A small image VAE, trained from scratch.
Model: 1.58M parameters, 48-pixel images, encoder arch squeezenet, encoder widths [128, 192, 288], decoder norm groupnorm, decoder activation silu.
Training: adamw at rate 0.0017, 18900 steps, batches of 256.
Data: trained on photos of arthropod specimens (BIOSCAN-5M), 195000 training examples.
Rows from block 2 of the decoder of a small image VAE, named by matrix and row number. Each number is 128 + 32 x the weight over its row's rms, rounded and kept within 0 to 255. All counts start at 0.
After each channel's rows are labels from the 100 images, of 14848, where the channel reaches its highest value: "patch colour" is the nearest of a few named colours to the mean colour under the peak. Only what is clearly more common there than usual is listed. The data: photos of arthropod specimens (BIOSCAN-5M). In brackets: how many of the 100.
# conv: 3x3 conv (decoder.mid.2.conv.weight, 128x128x3x3, each kernel summed), inputs 0-127

conv.35 [123  88 114 138 136 146 149 152 131 155 148 130 142 101  89 128 182  61 194 171 160 132 155  86 186 179 132 134 116 158 123 126 188 166 129 152 153 141 159 147 170  66  98 170 143  60 142 138  66 123 122 147 143 114 132 148 139 121  70 112 109 130 144 129 147  98 139 142 168 132  93 143 117 127 157  45 160 186 134 149  30 149  85 113 166 150 138 178  99 120 157 161 100 123 180  57 128 137 107 134 135 109 183 141 105 136 175 140 164 149 140  94 125 158 162 143 186 175  98 145 141 143 173  98 112 109 114 112]
patch colour: white (95)

conv.11 [211  57 147 145 129 119  97 110  78 168 143 128  84 116  84 164 126 124 151 174 138 126 123  78 140 107 159 153  91 194 161 159 148 105 104 100  95 121 190 137 119 143  96  84 162  97 162 123  99 149  94 123 176 121  79 124 176 127  46 164 121 134 139 125 140  99 144 152  83 142 119 128 128 169 144 103 104 183 103 125  64 106 104 176 132 117 113 113 117 151  84 155 162  96 157 104  91 186 128  77 133 136 128 168  67 133 127  94 138 156 108 143  90 122 118 101 136 143  81 211 154 180 102 172 113 105 154 142]
patch colour: white (99)

conv.10 [154 135 182  89 162 103 117 134 114 135 115   0 107 137 135 105 127  98  87 117 107 113 121  96 124 104 110 120 129 104 101  90 137 134 129 108 116 129  94 124  91  64 100 132 114 168 124 123 119 124   3 155 112 142 137 121 120  96 126 126 123 116 141 146 131  95 110 151 115 116 104 123 145 161 114 104  95 141 136  94 173 117 115 146 140 117 164 138 100 120 157  12  92 111 135 121 132 141 169 159 137 129 139 122 165 150 115  79 112 134 132 103 154 108 145 157 152  48 161  91 155 123  57 113 138 145 121  95]
patch colour: grey (42)

conv.75 [131 123 189 108 168 145 113 144  77 116  97  10 149 133 117 132 143 100 137 157  76 119 124 101  76 115 119 111  94 113 169 126  91 137 114 136  89  84 110 119 100 132  99 120 140 120 103 100 129  86  61 139  83 140 127 141 126 137 128 101 122 115 162 156  88  62 140  95 120  90 101 142 105 148  95 134 133 140 144 122 166 128 134 119 139 110 155 126  95 119 173  52 115 107 102 100 121 103 168 184 154 112 153  94 130 110 117  98 106 103 113 119 147  78  96 157 114  78 178 122 148 133   0  99 108 116 169 125]
patch colour: grey (78)

conv.24 [165 122 142 136  93 150 145 124 107 178 161 121 168 142 155 154 111 122 234 126 151 140  94 147 174  75 148 130 136 124 139 133 121 132 147 145 100 111 168 188 114  93 143  66 128 147 162 132 140 113  96 114 160 173 149 106 137  96 104 216 189  99 152 173 122 101 137 115 119 155 127 144 128 157  90 128 163 131  97 116 125  92 119 130  79 162 147 121 113 151 117 145 138 166  91 138 147 194 158 129 114 121  90 196 153 197  78 126 156 139 112 158 228 119 186  83 149 149  86 187 135 126 131 130  92 174 126 165]
patch colour: white (100)

conv.69 [146 161  97 132 132 172  92 105 141  85 111 104 172 106 130 105 131 130 204 159 123 156 139 112 135 102 152 240 148 169 214 121 115  96 137 131  92 144 115 154 162 149 118 153 145  72 114 146 141 143 108  92 151 203 106 155  98 221 116 138 126 115 108 169 115 123 143  77 158 135 135 143  96 169 115 144 152 113 168 154 135 191 145 152  52  89  77 112 122 103 144 122 185 147 130 149 151  94 104 141 126 124 149 141 125 142 161 144  89 151 121 151 124 150 179 103 102  89 123 106 129 108 114 124 186  88 193 176]
patch colour: grey (40)

conv.98 [162 130 125 125 148  75 131 134 159 149 181 144 147 159 117 138 156 129  90  92  90 163  85 115  28 113 100  87 111 119  85 140  93 145 119 125  52 140 128 116 149 121 123 162 118 160 132 109 127 154 130 116  61 118 157  88 134 130 132 144 111 145  94 139 129 115 121 166 131  80 114  68 154 120 131 124 117 120 106 131 123 156 122 132 143 166 128 132 120 115  59 125 103  70 154 134 133 128 144 137 118 162 206  93 135  14  81  41 131  44 139 118 137 114  34 151 143 133 131 149 165 102 134 165 109 163 123 111]
patch colour: pink (92)

conv.71 [131 104 168  62 184 131 139  85 126 141  54 144 148 119  92 118  74 138  40 107 115  94 113  73  52 101  95  74  97  95  74  73 100 151 122 185  76 114 129 116  85 151  89 162  62 147 150 105  53  85 131 169  90 140 153 125 105 128 100 144 103 139 138 145  66  75 120 143 127 133 128 136  95 163  67 114  81 120 113  79 110 137 141 147 151 134 116 112 138 138 155 140  90 126 132 129 122 136 163 143 116 120  76 113 100 154 128  95  89  93 128 122 157  83 110 108 104 116 109 115 128 158 123 135 188 139 137  77]
patch colour: white (60)

conv.65 [ 79 112 169  87 153  70 145 150  66 185 133 133 115 152 130 135 153 169 140 155  88 121 141 129 126 149  83  96 129  86  87 123 137 148 105 162 148 120 116 145 107 159 156 163 164 139 171 119 106 102 129 183  91  85 101 116 148  95  83  76 118 176 213 141 146 149  97 151  66  92 126 121 129 141 142  82 144 184 154 127 127 141 156 182 149 145 178 103 147 119 119 135 184 120  94 124  81 122 152  93  49  75  70 105 127 124 117  46  90 121  60 115 132 116  64 103 158 112 117 126 128 164 119 116 143 131 109  92]
patch colour: white (92)

conv.4 [117 132 161  93 196 128 118 125  46 153 142 135 112  92  69 145 168 104 124 129 116  92 137  60 129 108 118 117 111 124 102  91  95 137  84 149 119 157  98 124  79 126  76 185 117 153  85 132  89 137 141 154 135  85 121 116 131 132 120  89 128 164 132 142 165  76 105 126 119 126 116 131 146 186 139  28 163 188 127  92  21 122 123 147 167 118 109 115 130 101 160 167 114 145  93 140 154 115 176 128 113 124 123 156  92 103 122 117 112 148 147  60 201  89 144 112 161 133  78 115 101 152 181 124 121  98 176  93]
patch colour: white (95)