config.yaml
crop_scale_min: 0.5
encoder_norm: "batchnorm"
decoder_widths: [64, 64, 128]
lr_schedule: "cosine"
Rows from block 5 of the encoder of a small image VAE, named by matrix and row number. Rows with one number belong to one channel. Each number is 128 + 24 x the weight over its row's rms, rounded and kept within 0 to 255. All counts start at 0.
Before each channel's rows are labels from the 100 images, of 14848, where the channel reaches its highest value: "patch colour" is the nearest of a few named colours to the mean colour under the peak; "responds to" is what is common among them. Only what is clearly more common there than usual is listed. The data: photos of arthropod specimens (BIOSCAN-5M). In brackets: how many of the 100.
# sq0: squeeze pointwise conv (encoder.blocks.5.sq.0.weight, 48x192x1x1), inputs 0-95
# e10: expand pointwise conv (encoder.blocks.5.e1.0.weight, 96x48x1x1, transposed), outputs 0-95
# e30: expand 3x3 conv (encoder.blocks.5.e3.0.weight, 96x48x3x3, transposed, each kernel summed), outputs 0-95

patch colour: grey (68); brown (27)
responds to: order Hymenoptera (71)
sq0.5 [151 129 121 194 128 133 127 108 136 124 119 126 138  99  92 142 111 112 103 107 133 124 110 144 138 121 124 134 122 116 144 108 126 130 138 124 126 168 125 139 119 141 163 138 147 129 142 167 122 115 110 139 119 119 135  91 150 132 159 115 147 139 138 129  99 110 123 155  93 131 160 129 127 124 171 150 151 177 138 118 130 135 133 160 107 108 156 110  97 141 122 139 141  98 149 143]
e10.5 [ 92  95  99 156 161 133  87 155 143 133 131  79 148 147 186 126 110 131 139 138 109 133 103 130 104 143 156 117 129 140 118 105  94 145 108 144 118 139 132 149 143 105 101 190 114 140 134 159 144 146 125  85 142 149 165 105 120  87 138 133 148 120 134 118  87 110  89  94 194 141 138 138  89 134  86 114 107 149 159 141 131 128 122 156 163 146  97 115 127 130  99 141 111 131 136 114]
e30.5 [105 144 170 151  90 163 129 168 108 155 111 103 150 151 151 147 112 116 148 103 153 114 154  90  60  98 137 119 139 137 152 116 120 129 133 101 136 141  93 150 162 144 134 129 159 132 124  75 154  92 157 139 131 103 122 123 157  94 111 138 112 133 106  97 117 143 138 121 171 139 146 119 152 151 143 151 129  95 120 109 145  94 129 103 118 107  83 142  88 111 133 135 128 132  63 141]

patch colour: brown (45); black (42)
responds to: order Hymenoptera (57)
sq0.0 [134 161 141 141 125 136 109 131 109 123 134 141 121 202  83 127 113 189 112 142 148 117 144 142 123  99 119 154 104 136 143 175 203 128  99 112 107 143 225 144 183 158 130 123 116 131  93 120 161 162 121 150 153 110 112 121 150  93 145 155 131 107 163 127 173 149  98  94 116  93 167 255 138 128 131 155 138 132 131 113 149  93 118 138  80  86 120 109 103 134 108 121 104 102 102 192]
e10.0 [109 101 144 117 128  97  89  86 190 170 144 137 116 168 125 144 132 109  82 140 115 120 105  92 125 162 148 150 124 130  87  91 145 125 135 104 199 142 102 120 105 103 137 122 121 131 150 127 120 127 158 165 117 164 125 146 134 147 131 111 152 115 104 117  78 141  88  98 113 146  78 129 161 100 131 135 128 186 125 134 127 118 138 158 140 142 132 127 127 146  98 122 119 147 127 115]
e30.0 [147 130 134  79 136 139 156 135 132  92 110 137 115 125  88 137  90 109 110 104 119 116  99 139 120 120 128 147  97 121 125 135 114 105 135 132 115  94 124 121 109 104 137 126 101 130  89 112 105 125 148 124 142  75 129 101 135 149 138 146 124 135 108  57 142 113 141  73 139  95  91  97 113  97 106 130 110 106  97  94 111 102 117 117  71  87 149  85 122  75  87 114 115 138 110 116]

patch colour: grey (68)
responds to: order Hymenoptera (43)
sq0.10 [154 132 107 111 142  84 110 111 141 104 113 139 138 116  95 179  65 117 117 129  96 150 131 126 127 123 147  79  88 166 161 120 147  93 129 111 131 112 131  84 158 118  94  89 106 138  98 151 109 114  93 145 120  89 109 145  99 119 130 143 117 105 108 114 132 148  89  91  64  99 107 144 136 144 134 195 138 126 154  61 148  72 106 132  31  60 112  67 136 156  85 114 140 144 101 175]
e10.10 [148 130 124 137 121 111 121 116 134 166 120 176 150 172 128 176 139 141 123 152 106 150 113 113 113 114 131 113 120  72 122 123 156 172 120 104 151 162 102 132 125 113 149 165 116 135 149  87 120 180  92 144 129 149 140 143 141  98 136 107  97 127 182 133  93 148 143  85 128 115 119 145 138 114 148 132 115 141 121 136 113 132 136 113 149  94 165  98 119 148  54 108 151 129 168 103]
e30.10 [147 108 107 151 208 132 143 125  90 122 141 169  95 121 160 107 116 146 164 123  98 149 100 162 107 165  71 124 110 112 135 106 144 135 127 151 137 123 173 132 145 126 159 128  99  97 134 106 159 111 122 165 127 155 102 148 119 135 150  96 113 174 122 110 143 152 123 157 112 160 149 122 130 121 111 104 136 183 131 135 145 161 119 125 150 130 108 163 122 114 151 159 121 113  95 144]

patch colour: brown (47); black (39)
responds to: order Hymenoptera (57)
sq0.24 [121 109 141 137 122 134 106 170 140 110 146 165 125 169 115 149 109 218 102 140 140 118 144 130 133 128 156 167 128 193 194 129 171 108 128 126 121 137 189 140 130 184 151 139 124 167 119 132 115 132 151 176 113 111  95 106 125 142 160 124 126 103 132 125 151 137 116 123 127 128 152 172 114 101 169 214 152 129 193 130  94 112 135 124 108  96 118  81  77 108 105 125 125  97 110 170]
e10.24 [ 82 138 120 180 128 129 134 129 182 125 127  95  87 154 108 132 167 121  94 132 145 162 140 139 148 138 123 135  89 127 106 152 152 115 123 135 158 139 112  78 129 106 107 125  99 138 111 146 109 156 135 147 128 180 138 190 130 131 138 124 145 131 135  99 139 128  76  99 159 138 128 160 143 100 117  88 125 158  96 117 109 144 174 142 125 130 192 106 126 128 130 105 126 141 139 151]
e30.24 [134 140 123  99 146 127 153 129 129 103 104 144 109 128 117 105  79 115 116  83  90 117 102 142 145 137 122 127  91  99 125 117 120 108 142 151 107  97 141 119 149 115 124 128 121 122  70 126 113 111 146 132 132  71 132 120 119 133 118 136 131 147  91  58 117 116 122  72 128 114 105 119 115 110 120 115  91 133  89  71 120 114 130  99  88 110 141 100 129  59 100 140  91 121 144 141]

patch colour: brown (43); black (40)
responds to: order Coleoptera (46)
sq0.26 [127 101 127 149  81 119  93  76  80 135 127 135 137 169  81  89 142 166 129 150 138 143 151 133  98 191 132 142 103  88  93 134 142 120 153 101 111 111 128 134 128 100 144 132 126  89  93 138  85  71 136 113 131 158 121 101 154 133 164 145  71 141 137 130 138 143  87  91 144  96 134 107 134 150 107  96 104 132  96  65 152 112 154 145 125 113 145 131 114 122 122 152 155 113 130  94]
e10.26 [103  93 105 103 165 117 139 128 132 121 100 145 115 118 131 134 198 122  78 147 145 104 112 134 138 138  96 107 109 148 175 130  88 109 130 125 147  87 116 106 144 190 169 119 132  91 101 131  65 149 106 130 119 145 113 105 117 117 105 115 133 163  92 167 115 110 143 134 129 120 151 164 118 152 138 124 170 148 128 151 120 134 109 114 130 138  98  92 105 145 118  92 115 126 115 112]
e30.26 [120 117 152 118 113 141 140 101 156  96 110 126 122 136  92 142 127  86 111 126 115  62  95 118 115 126 143 130 136 166 161 132 109 104 114 135 120 120 113 116  90 137 135 130 142 156 146 176 104  77 153  82 148 100 172 100 144 123 130 171 119 125 113 122 165  75 167 106 131  78 116 107 113 105 125 118 114 114 125  98 108  88 143 121 118 111 100 102 146 141 102 106 163 141 101 112]

patch colour: brown (50); black (49)
responds to: order Hymenoptera (43)
sq0.28 [127 121 138 131  90 106 103 119 134 119 139 126 167 235 102 124 108 185 127 128 166  97 141 114 154 111 132 128 102 136 137 145 217 119 117 102  96 133 171 166 165 202 141 167 126 132  95 129 121 122  96 168 129 104 103  94 144 124 144 160 103 113 187 121 154 169  94 123 133 129 175 226 125 117 137 158 147 177 117 112 133 110 116 139 116 121 140 100  92 117 110 116 122 147 119 180]
e10.28 [ 91 133 152 148 123 117 111  93 156 129 110  78 100 133 159 100 104  92 113 164 136 122 135  97 112 110 123 131 129 156 104  76 131 120  75 132 160 124  90  81 142 117  89 116 109 143 157 128 125 150 150 179 134 125 123 151 120 150 151 122 156 123 100  96  97 102 103 123 103 129 102 148 156  96 122 132 129 177 130 145 120 113 123 129 137 183 118 129 120 173 108 107 120  99 134  91]
e30.28 [145 126 125  99 134 139 153 143 143 105 115 129 145 154 107 131 107  91 116  96 116 117 103 129 145 134 149 140  84 134 135 118 117 114 118 125 130  95 130 112 106 103 150 124  97 132  99 147 105 121 168 133 141  72 141  78 129 134 137 134 157 132 110  70 133 112 129  99 106  95  88 113 118  94 105 130  95 146 102  84 109  94 115 109  75  85 148  87 151  75  92 140 127 154 133 106]

patch colour: grey (50)
responds to: order Hymenoptera (44)
sq0.19 [133 143 127 149 136 110 151 134 145 120 125 115 130 119 121 150 117 134 123 101 116 139 130 136 135 124  96 105 125 136 124 142 142 132 130 139 154 156 137 107 118 126 108 113 143 100 120 133 115 123 104 148 138 122 127 136 132 118 110 132 114 179 130 111 118 116 126 106 107 131 127 129 145 121 118 129 128 116 128 122 126 122 125 157 112 130 130 131 135 126 140 133 142 118 116 144]
e10.19 [160 106  97 175 137  94 130 152 117 139 159  83 136 123  81 113 148 100 100 131 121 158 104 100 174 102 120 133  90 107 115 129 134 127 107 156 155 112 120 109 135 146 142 165 130 117 166 108 136  86 152 149 132  79 169 132 147 129 125 114 125 154 120 124 135 142 111 144  88 151  82 141 113 132 122 132 125 128  80 105 132 109 130 131 145  75 102 154 125 154 144 111 117 125 177 175]
e30.19 [119 160 155 123  93 111 168 117 111 170 114 110 105 121 146  89  91 107 122  98  90 110 106 135  44 157 112 162 113 122 180 129 121 157 151  83 136 129  75 104 130 122 164 101 125 129  85  79 105 115 160 155 132 126  99 134 127  93 119 110 148 131 116 121 117 152 107 121 116 132 115 125 137 122 118  92 155 113 116 126 125  95 100 111  99 152 122 124 142 101 127 128 116 121 120 120]

patch colour: white (100)
responds to: order Coleoptera (36)
sq0.38 [ 93 110 118 122 100 156 145 186 149 153 153 123  81  86 168 131 157  94 150 113 107 108 110 101 139 117 147 151 163 149  91 127  73 150  90 132 122 114 114 114  55  82 121 139 124 128 167  74 166 131 128 100 136 197 126 114 116 125  99  83 137 176 127 116  85  93 159 165 173 128 113  76 111 118 114  99  99 100 109 169 114 156 105 144 174 212  86 137 118 113 180 143 106 104 118  81]
e10.38 [105 135 158 147 119 144 146 126 120  91 165 157 126 135  92 124 110 179 156 158 117 108  91 151 131 155 151 131 135 119 123 115 162 104 138 170 109 108 155 176 140 107 138  57 162 116 160  92 136 121 109  95 134  94 104  81 118 125 135 153 149 121 124  97 136 116 172 124 137 117 159 142 107 142 116 102 113 139 128 116  85 150 114 146 121 100 126 138 165 105 165 106 142 102 106 146]
e30.38 [120 127  91 161 145  73 121 161  37 136 145  79 132 148 137 129 106 144 135 117 115 103 101 141  89 127 105 107 150 151 130 123 141 132 138  78 136 126 140 105 167 140 125 131 147 121 106  96 145 115  89 138  85 110  68 157 101 146 124 138  93 137 141 137 128 110 123 108 110 135 138 148 135 146 126 125 146 132 136 109 136 132 128 109 142 151  67 144 107 135 132 138 135  88 171 138]

patch colour: grey (36)
responds to: order Hymenoptera (46)
sq0.1 [135 131 133  86 126 179 126 106 167 138 129  86 100 107 123 131 101 101 173  92 112 147 106 146 168 159 132 136 102  95  94 129  97 135 147 150 150 107  97  86 125  69 120 142 135 115 111 128  80 105 101 142  92 148 146 161  95 167 143  88 101 128 107 149  98  87 143 103 116  82  98 105 173 157 112 106 128 115  81 107 134 120 147  75 154 122 125 166 128 160 150 152 176  97 164  79]
e10.1 [175 104 122 122 209 151 149 137 111 122 131 136 132 125 139 159 115 128 137  84 101 122 136 126  94 174 103 126  56  90 153 161 117 125 100 126 139 110 136 155 173 109 146 117 132  82 118 135 132  91 107  98 112  92 138  69 124 101 138 128 114 132 115 126 122  79 124  89 119 140 119 122 111 130 167 126 133 129 140 128 157  96 137 124 105 124 141  99 110 136 129 140 133 138 123  94]
e30.1 [155 163 122 165 157 132 132 115 121 144 120 133 103 145 121 108 124 112 130 122 135 134 127 151 124 146 192 171 114 133 140 101 120 120 139  66 126 143 138 134 131 125 115 130 136  79  60  68 115 118  93 174 135 112 105 136 158 167 161 106 151 116 108 110 129 146 109 119 122 134 116  83 133 103 128 120 127 116 126 127 121 126  89  90 105 132 188 116 158  88 125 141  88 134 123 118]

patch colour: black (56); brown (39)
responds to: order Hymenoptera (47)
sq0.23 [117 142 115 143 115 134  91 151  98 138 166 153 162 197  84 115 110 179 115 123 186 153 171 125 101 132 109 114  90 119 158 185 174 125 112 100 111 124 166 149 188 185 148 148 135 144 111 125 141 150 134 132 151 117 109 129 180 113 166 181 103 125 229 108 142 156  84 116  92 138 161 198 143 108  93  98 143 151 109 132 109  93 127 114 107  97 141 101  91 149  89  98 130 131 114 167]
e10.23 [ 80  86 144 126 106 129 119  99 161 149 107 128 122 122 174 101  91 126 110 117 150 125 107 106 150 103 137 121 155 129  79 109 122 145  95 123 127 123  91  91 116 148 120 142 124 133 172  94 100 157 138 170  99 124 142 161 121 178  89  99 145 182  98 139 101 120  77 109 141 129  77 117 153 117 142 126 136 140 133 137 130  84 131 161 117 136 129 119 134 138 155 156 127 129 131  98]
e30.23 [129 133 144 100 125 149 160 111 131  78 108 134 128 122 107 144 114  96  95 117 108 111 102 136 126 137 136 143  94 127 135 117 106 114 114  98 119  96 128 126 115  97 154 121  96 121 110 142 102 126 148 128 131  93 132  71 141 135 159 174 144 135  94  79 130 100 160  89 133  79  85  98  97 102  93 106 103 136 111 108 105 114 132 113  84  74 134  95 133  86 113 105  96 134 133 112]

patch colour: brown (64)
responds to: order Hymenoptera (64)
sq0.27 [188 143 130 144  97 140 113 104 153 143 135 111 128 136  89 155 111 126 127 105 135 174 152 197 107 116 160 116 109  99 114 121 133 118 167 119 139 108 101 137 151 137 130 131 162 105 114 208 115 132  73 100 128 130  71 121 130 118 174 125 114 165 114 133 117 114 112 155 136 107 149  91 165 110 140 112 131 160 107 125 190 113 171 129 100 116 148  78 128 254 109 172 153  95 179 124]
e10.27 [131 116 118 147 123 123 155  94 108 131  88  98 132 117 128 166 124 132  69 159 110 103  92 104 134 147 143 122 115  97 136 101  97 134  88 134 109  93 116 104 142 147 167 103 105 118 147 141 107 101 128 110 126 112 147 129  93 138 135 120 158 146 173 120 132 142  72 118  97 114  86 129 126  91 135 124 158 118 182 160 113  94 109 127 158 157 121  97 138 129  84 167 120 105 128  90]
e30.27 [145 116 111  77 146 108 175  91 143 131  83 162 127 155 109 126 137 110 110 120 118 104  89 131 121 163 138 129  90 136 158 109  86  89 110 100 102 111 114 149  88 119 132 125 127 150 175 143 113 106 159 130 114 142 160  91 133 162 136 169 118 122 144 138 152  90 108 159 123  94 128 111  90 113  96 119 109 153 131 118 107 118 151 126 132 121 115 112 164 162 115 122 107 136 180  92]

patch colour: black (59); brown (41)
responds to: order Hymenoptera (42)
sq0.31 [153 129 163 114 138 140 117 109 114 163 165 109 235 173 129 118 113 152 144 127 160 124  71 146 133 134 144 148 126 129 118 130 142 118 155 103 131 109 118 142 130 135 130 141 150 120 101 132 119 120 116 162 101 114  99  82 143 109 195 150 146 105 153 136 136 173 127 136 122 116 193 144 179  84 156 138 141 176 116 130 174 123 150  94 136 133 199  89  97 121 126  89 116 109 105 156]
e10.31 [118  66 121 140 133 135 140 108 115 123 111 123 105 108 137 120 145  59 112 182 111 103 104  80 185 124 181 119 128 117 118 100 154 131 105 130 118 118 114 112 155 163 110 120 107 109 154 125 123 155 186 167 143 143  89 141 196 145 145 148 148 139 140 107 158 138  91 125 119 121 123 112 106 126 112 127 114 141 139 113 118 129  94 115 101 164 147 124 119 150 110 115 133 113 151 120]
e30.31 [124 123 147 116 128 162 155 107 133 105 111 132 113 130 121 144  86  94 114  95 109  93 114 136 117 138 143 139  88  87 135 114 124 116 140 148 133  89 144 157  89  97 130 124  92 126 110 144 105  98 162 140 135  76 136 105 126 142 135 145 145 139 105  78 132 104 106 100 128  86  89 129 100  98  88 115  97 150  85 107 120 113 135  86  95 100 127  85 134  64 100 135 115 138 127 123]

patch colour: black (62); brown (37)
responds to: order Hymenoptera (52)
sq0.42 [151 130 124 136 110 123 124 116 133 163 143  94 128 146  92 117 105 159 160 118 201 121 120 143 120 190  93 138  91  93  92 149 141 107 148  94 106 134 144 140 138 158 145 160 155  90  62 125 142 102 132  97 133 122 117 128 179 155 198 122 108 111 171 157 130 143  95 163 109  80 167 145 132 155 131 120 130 152  87 116 158  76 166 120 112  87 155 109 110 129 124 135 133 102 168  96]
e10.42 [163 107 140 116 133 105 135 123 125 147 114 108 129 123 149 136 132  92  98 152 140 101  89 131 163 130 141 105 136 126 113 103 123 114 138  91 121  94 136 110 164 134 141 108 104 122 135 132 100 144 135 135 125  91 139 130 154 112 148 132 140 152  96 165 147 146 114 118  69 116 119 114 134  83 182 154 207 135 126 107 129  89 131 110 144 180 139 106 141 114 165 121 121  57 114 155]
e30.42 [130 120 131  93 124 137 142 133 115  91  75 114 135 144  93 125 115  91  89 110 142  59 117 112 114 113 128 123  96 132 121 103 119 108 116 137 113  99 117 153  93  87 139 105 106 151 120 148  99 125 166 124 120 106 132  78 133 123 119 133 140 125 107 100 145  65 126 107 134  89  97  99 110 102 101 133 101 127  86  97  92 101 131  90 109  87 117 116 122 111  94 135 121 151 149 109]

patch colour: white (100)
responds to: order Coleoptera (37)
sq0.35 [ 80 124 135 125 130 173 162 158 110 123 150 134  72 102 165 128 130  79 154 119  69  93 140  99 133 127 132 144 162 147 110 107  96 159 115 136 138 117  92  82  70  83 136 132 102 109 184 145 149 129 133 126 104 172 142 133  89 140 109  83 147 170 102 122  71  89 181 147 149 161  97  79 106 140 107  96 102  79 122 163 104 183  93 120 166 187  93 130 140  74 160 156 145 133 134  84]
e10.35 [144 151 182 137 170 172 108 163 130  75 151 116 138 137 132 101  99 120 129 133 109 140 123 149 113 183 123 136 168 137 160 150 171  76 129 161  90  92 138 148 138 159 127 101 141 127 141 115 147 157 100 146 126 129 111 131 112 146 155 172 129 115 123 134 123 125 138 133 132 101 175 108  90 144 123 107 108 131  78  78 149 135 134 127 107 122 111 126 174 133 128 149 153 133 111 115]
e30.35 [139 113  51 154 138  71  93 153  37 135 127  93 126 120 130 137 104 130 137 145 123 114 108 128  70 127 106 101 133 134 121 120 126 135 117  87 145 130 125  98 131 146 148 119 141  91 120  71 115 108  77 129  75 128  85 148  96 144 126 113 102 137 145 120 109 108  93 117 123 142 126 120 126 139 132 143 140 140 130 143 148 135 121 124 134 153  98 138 107 114 142 134 133  95 126 136]

patch colour: grey (68); brown (28)
responds to: order Hymenoptera (51)
sq0.40 [177 157 112  90 108 144 117 117 196 122 128 122 139 125 117 238 109 132 108  83 107 139 154 182 128 128 177 137 100 121 152 110 156 100 167 158 150 112 121 110 126 113 112 103 124 139 131 164 108  81  87 182 109 129  81 157 102 106 135 129 109 119 117 116 162 136 131  95  96 106 132 111 115 126 154 174 126 143 118 118 142 100 154  93 117 135 119 143 142 166  97 173 179 123 101 142]
e10.40 [141 124 141 207 122 150 131 112 129 118 110 115 149  99 134 188 102 108 111 121 117 112 109 100 146  97 122 132 116  49 148 120 127 138 151 138 108 133 117 105 116 114 148 119  81 141 139 160 148 134 146 110 128 155 121 109 107 109 127  95 145 131 137 118 131  98 104  59 107 137 119 153 121 108 164 149 106 155 106 138 106 135 145 114 160  82 136 126 120 133 112 174 160  96 151 141]
e30.40 [160 122 110 121 193  93 183 103 128 171 119 173  77 119 123 117 124 148 139 134 107 162 104 142 141 189 117 115 102 100 142 121 118 104  92 148 103 134 148 110 121 143 134 128 128 121 122 144 129 122 150 162 137 135 156 121 111 181 136 118  91 159 172 112 122 151 113 154 113 130 150 153 124 134 130 106 140 164 148 148 119 131 137 149 124 138 125 121 166 121 136 129  93 132 199 119]

patch colour: black (64); brown (35)
responds to: order Hymenoptera (41)
sq0.20 [117 113 151 152 112 124 111 156 134 171 141 128 153 162  76 113 102 165 138 137 223 137 141 124 116 119 108 148  95 115 106 186 172  95 135 133 108 115 138 202 166 138 140 162 143 127 128 151 132 157 105 168 131 116 107 105 181 107 162 180 116 117 219 118 133 179 112 110 125  89 189 160 152 104 137 133 144 163 129 141 137 110 162 124 106  84 131 111 103 126 138  94 113 125 116 130]
e10.20 [ 88 123 111 101 133 149 121  88 112 136  90 112 128 141 182 129  89  97 158 155 112  94 132 116 175 104 156 110 138 130  88  79 138 127  99 133 176 124 125 109 162 124 108 157 129 130 185 132 117 161 167 138 118 153 129 152 163 158 122 151 139 165  87 120 127 125 123 128 134 182  96 126 165 107 126 117 114 127 147 130 141 115 113 145 115 145 126 133 112 151 108  91  90 123 115 114]
e30.20 [127 128 131  99 125 155 149 133 149 103  79 141 140 128  98 135 113  82 107 114 129  83 130 138 144 122 135 147 101 129 128 111  95 119 119 121 120  99 133 144  88 101 125 126  97 142 106 138  88 110 152 132 139  87 142 104 119 121 139 150 144 138 106  81 143 105 141  97 139  89  89 107  95  97 115 128  86 142 104  94 101 102 138  82  76 100 111  80 135  83  83 121 123 131 121  98]

patch colour: brown (57); black (33)
responds to: order Coleoptera (39)
sq0.39 [132 184 150 158 137 131 117 179 131 158 141  84  99 139 102 127 136 115 205 163 182 195 178 115 105 152 119 124 120 120 138 173 146 109 151 133 151  94 146 121 125  94 162 145 117  87 110 158 135 172 109 103 149 132 125 177 124 162 132 155 113 133 133 143 113 126 108 152 150 108 111 120 126 175  58  74 175  98 127 132 128 121 130 179 131 128 138 145 140 127 123 139 168 136 163 116]
e10.39 [127 110 128  95 163 143 109 153  98 120 142 140 156 170 152 142 146 137 102 117 144 121 101 144 130  93 107  81 135 112 170 151 148 114 102 133 169 139 108 155 106 195 163 134 128 120 150 143 121 139 140 126 134 118 170 121 142 119 129 158 141 126 115 189 125 146 121 115 139 177 159  86 104 115 133  96 160  98  99 126 128 135 116 169 143 131 113 116 122  93 152 158 156 133  81 106]
e30.39 [138 134 114 135 147 118 120  74 105 109 130 147  71 135 120 104  80 120 111 120 120 114 119 145 134 165 117 133 129 106 129  81 137 124 116 145 120 159 146 117 132 106 118  92 105  85  72 122 110 119 109 164 126 124 121 129 140 120 141 115 120 135  99  89 111 144 108 122 121 130 108  79 110 128 101  87 101 125 138 115 159 135 135  66 100 127 146 134 133  51 150 145  70 117 108 125]

patch colour: black (51); brown (46)
responds to: order Hymenoptera (60)
sq0.33 [170 133 148  83  86 193  95 125 144 164 155 152 157  98  93 150 167 138 140 105 116 115 124 212 203  94 123 142 111 159 139 117 116 122 197 164 180 147 116 154 100 119 148 152 165 114 108 161 124  90 118 184 157 125  94 129 128 131 171 111 126 144  84 158 122 145 158 143 130 117 145 109 155 147 179 148 138 135 120 157 142 131 156 123 147 134 137 104 113 144 163 119 145  72 162 128]
e10.33 [120 119 145 155 170 158 154 138 132 106 131 116  94 133 134 147 129 125 148 108 112 109 104 179 140 136 165 131 157 116 126 111  97 117 149 150  97 106 162 150 137 115 143  85 128 116 116 156 129 153 132 121 186 113 151 145 156 149 186 135 171 121 170 110 142 151 106 139 111 119 119 142 110 104 149 126 113 131 161  75 124 130 110  74 132 112 160 105 117 174  81 148 152 102 122 120]
e30.33 [122 105 122 154 158 137 148  88 111 154 103 189  98 127 121 125 104 141 101 103 148 109 129 160 142 153 117 103 126  97 140 103  92 114 115 144 106 176 153 139 112 128 133 107 120 130  75 136 139 102 142 171 144 123 137 142 141 158 121 117 116 178 112 106  96 133 109 141 157 133 138 117 123 131 126  90 125 137  91 135 127 105 163  90 119 151 150 114 136  76 120 194  77 131 150 115]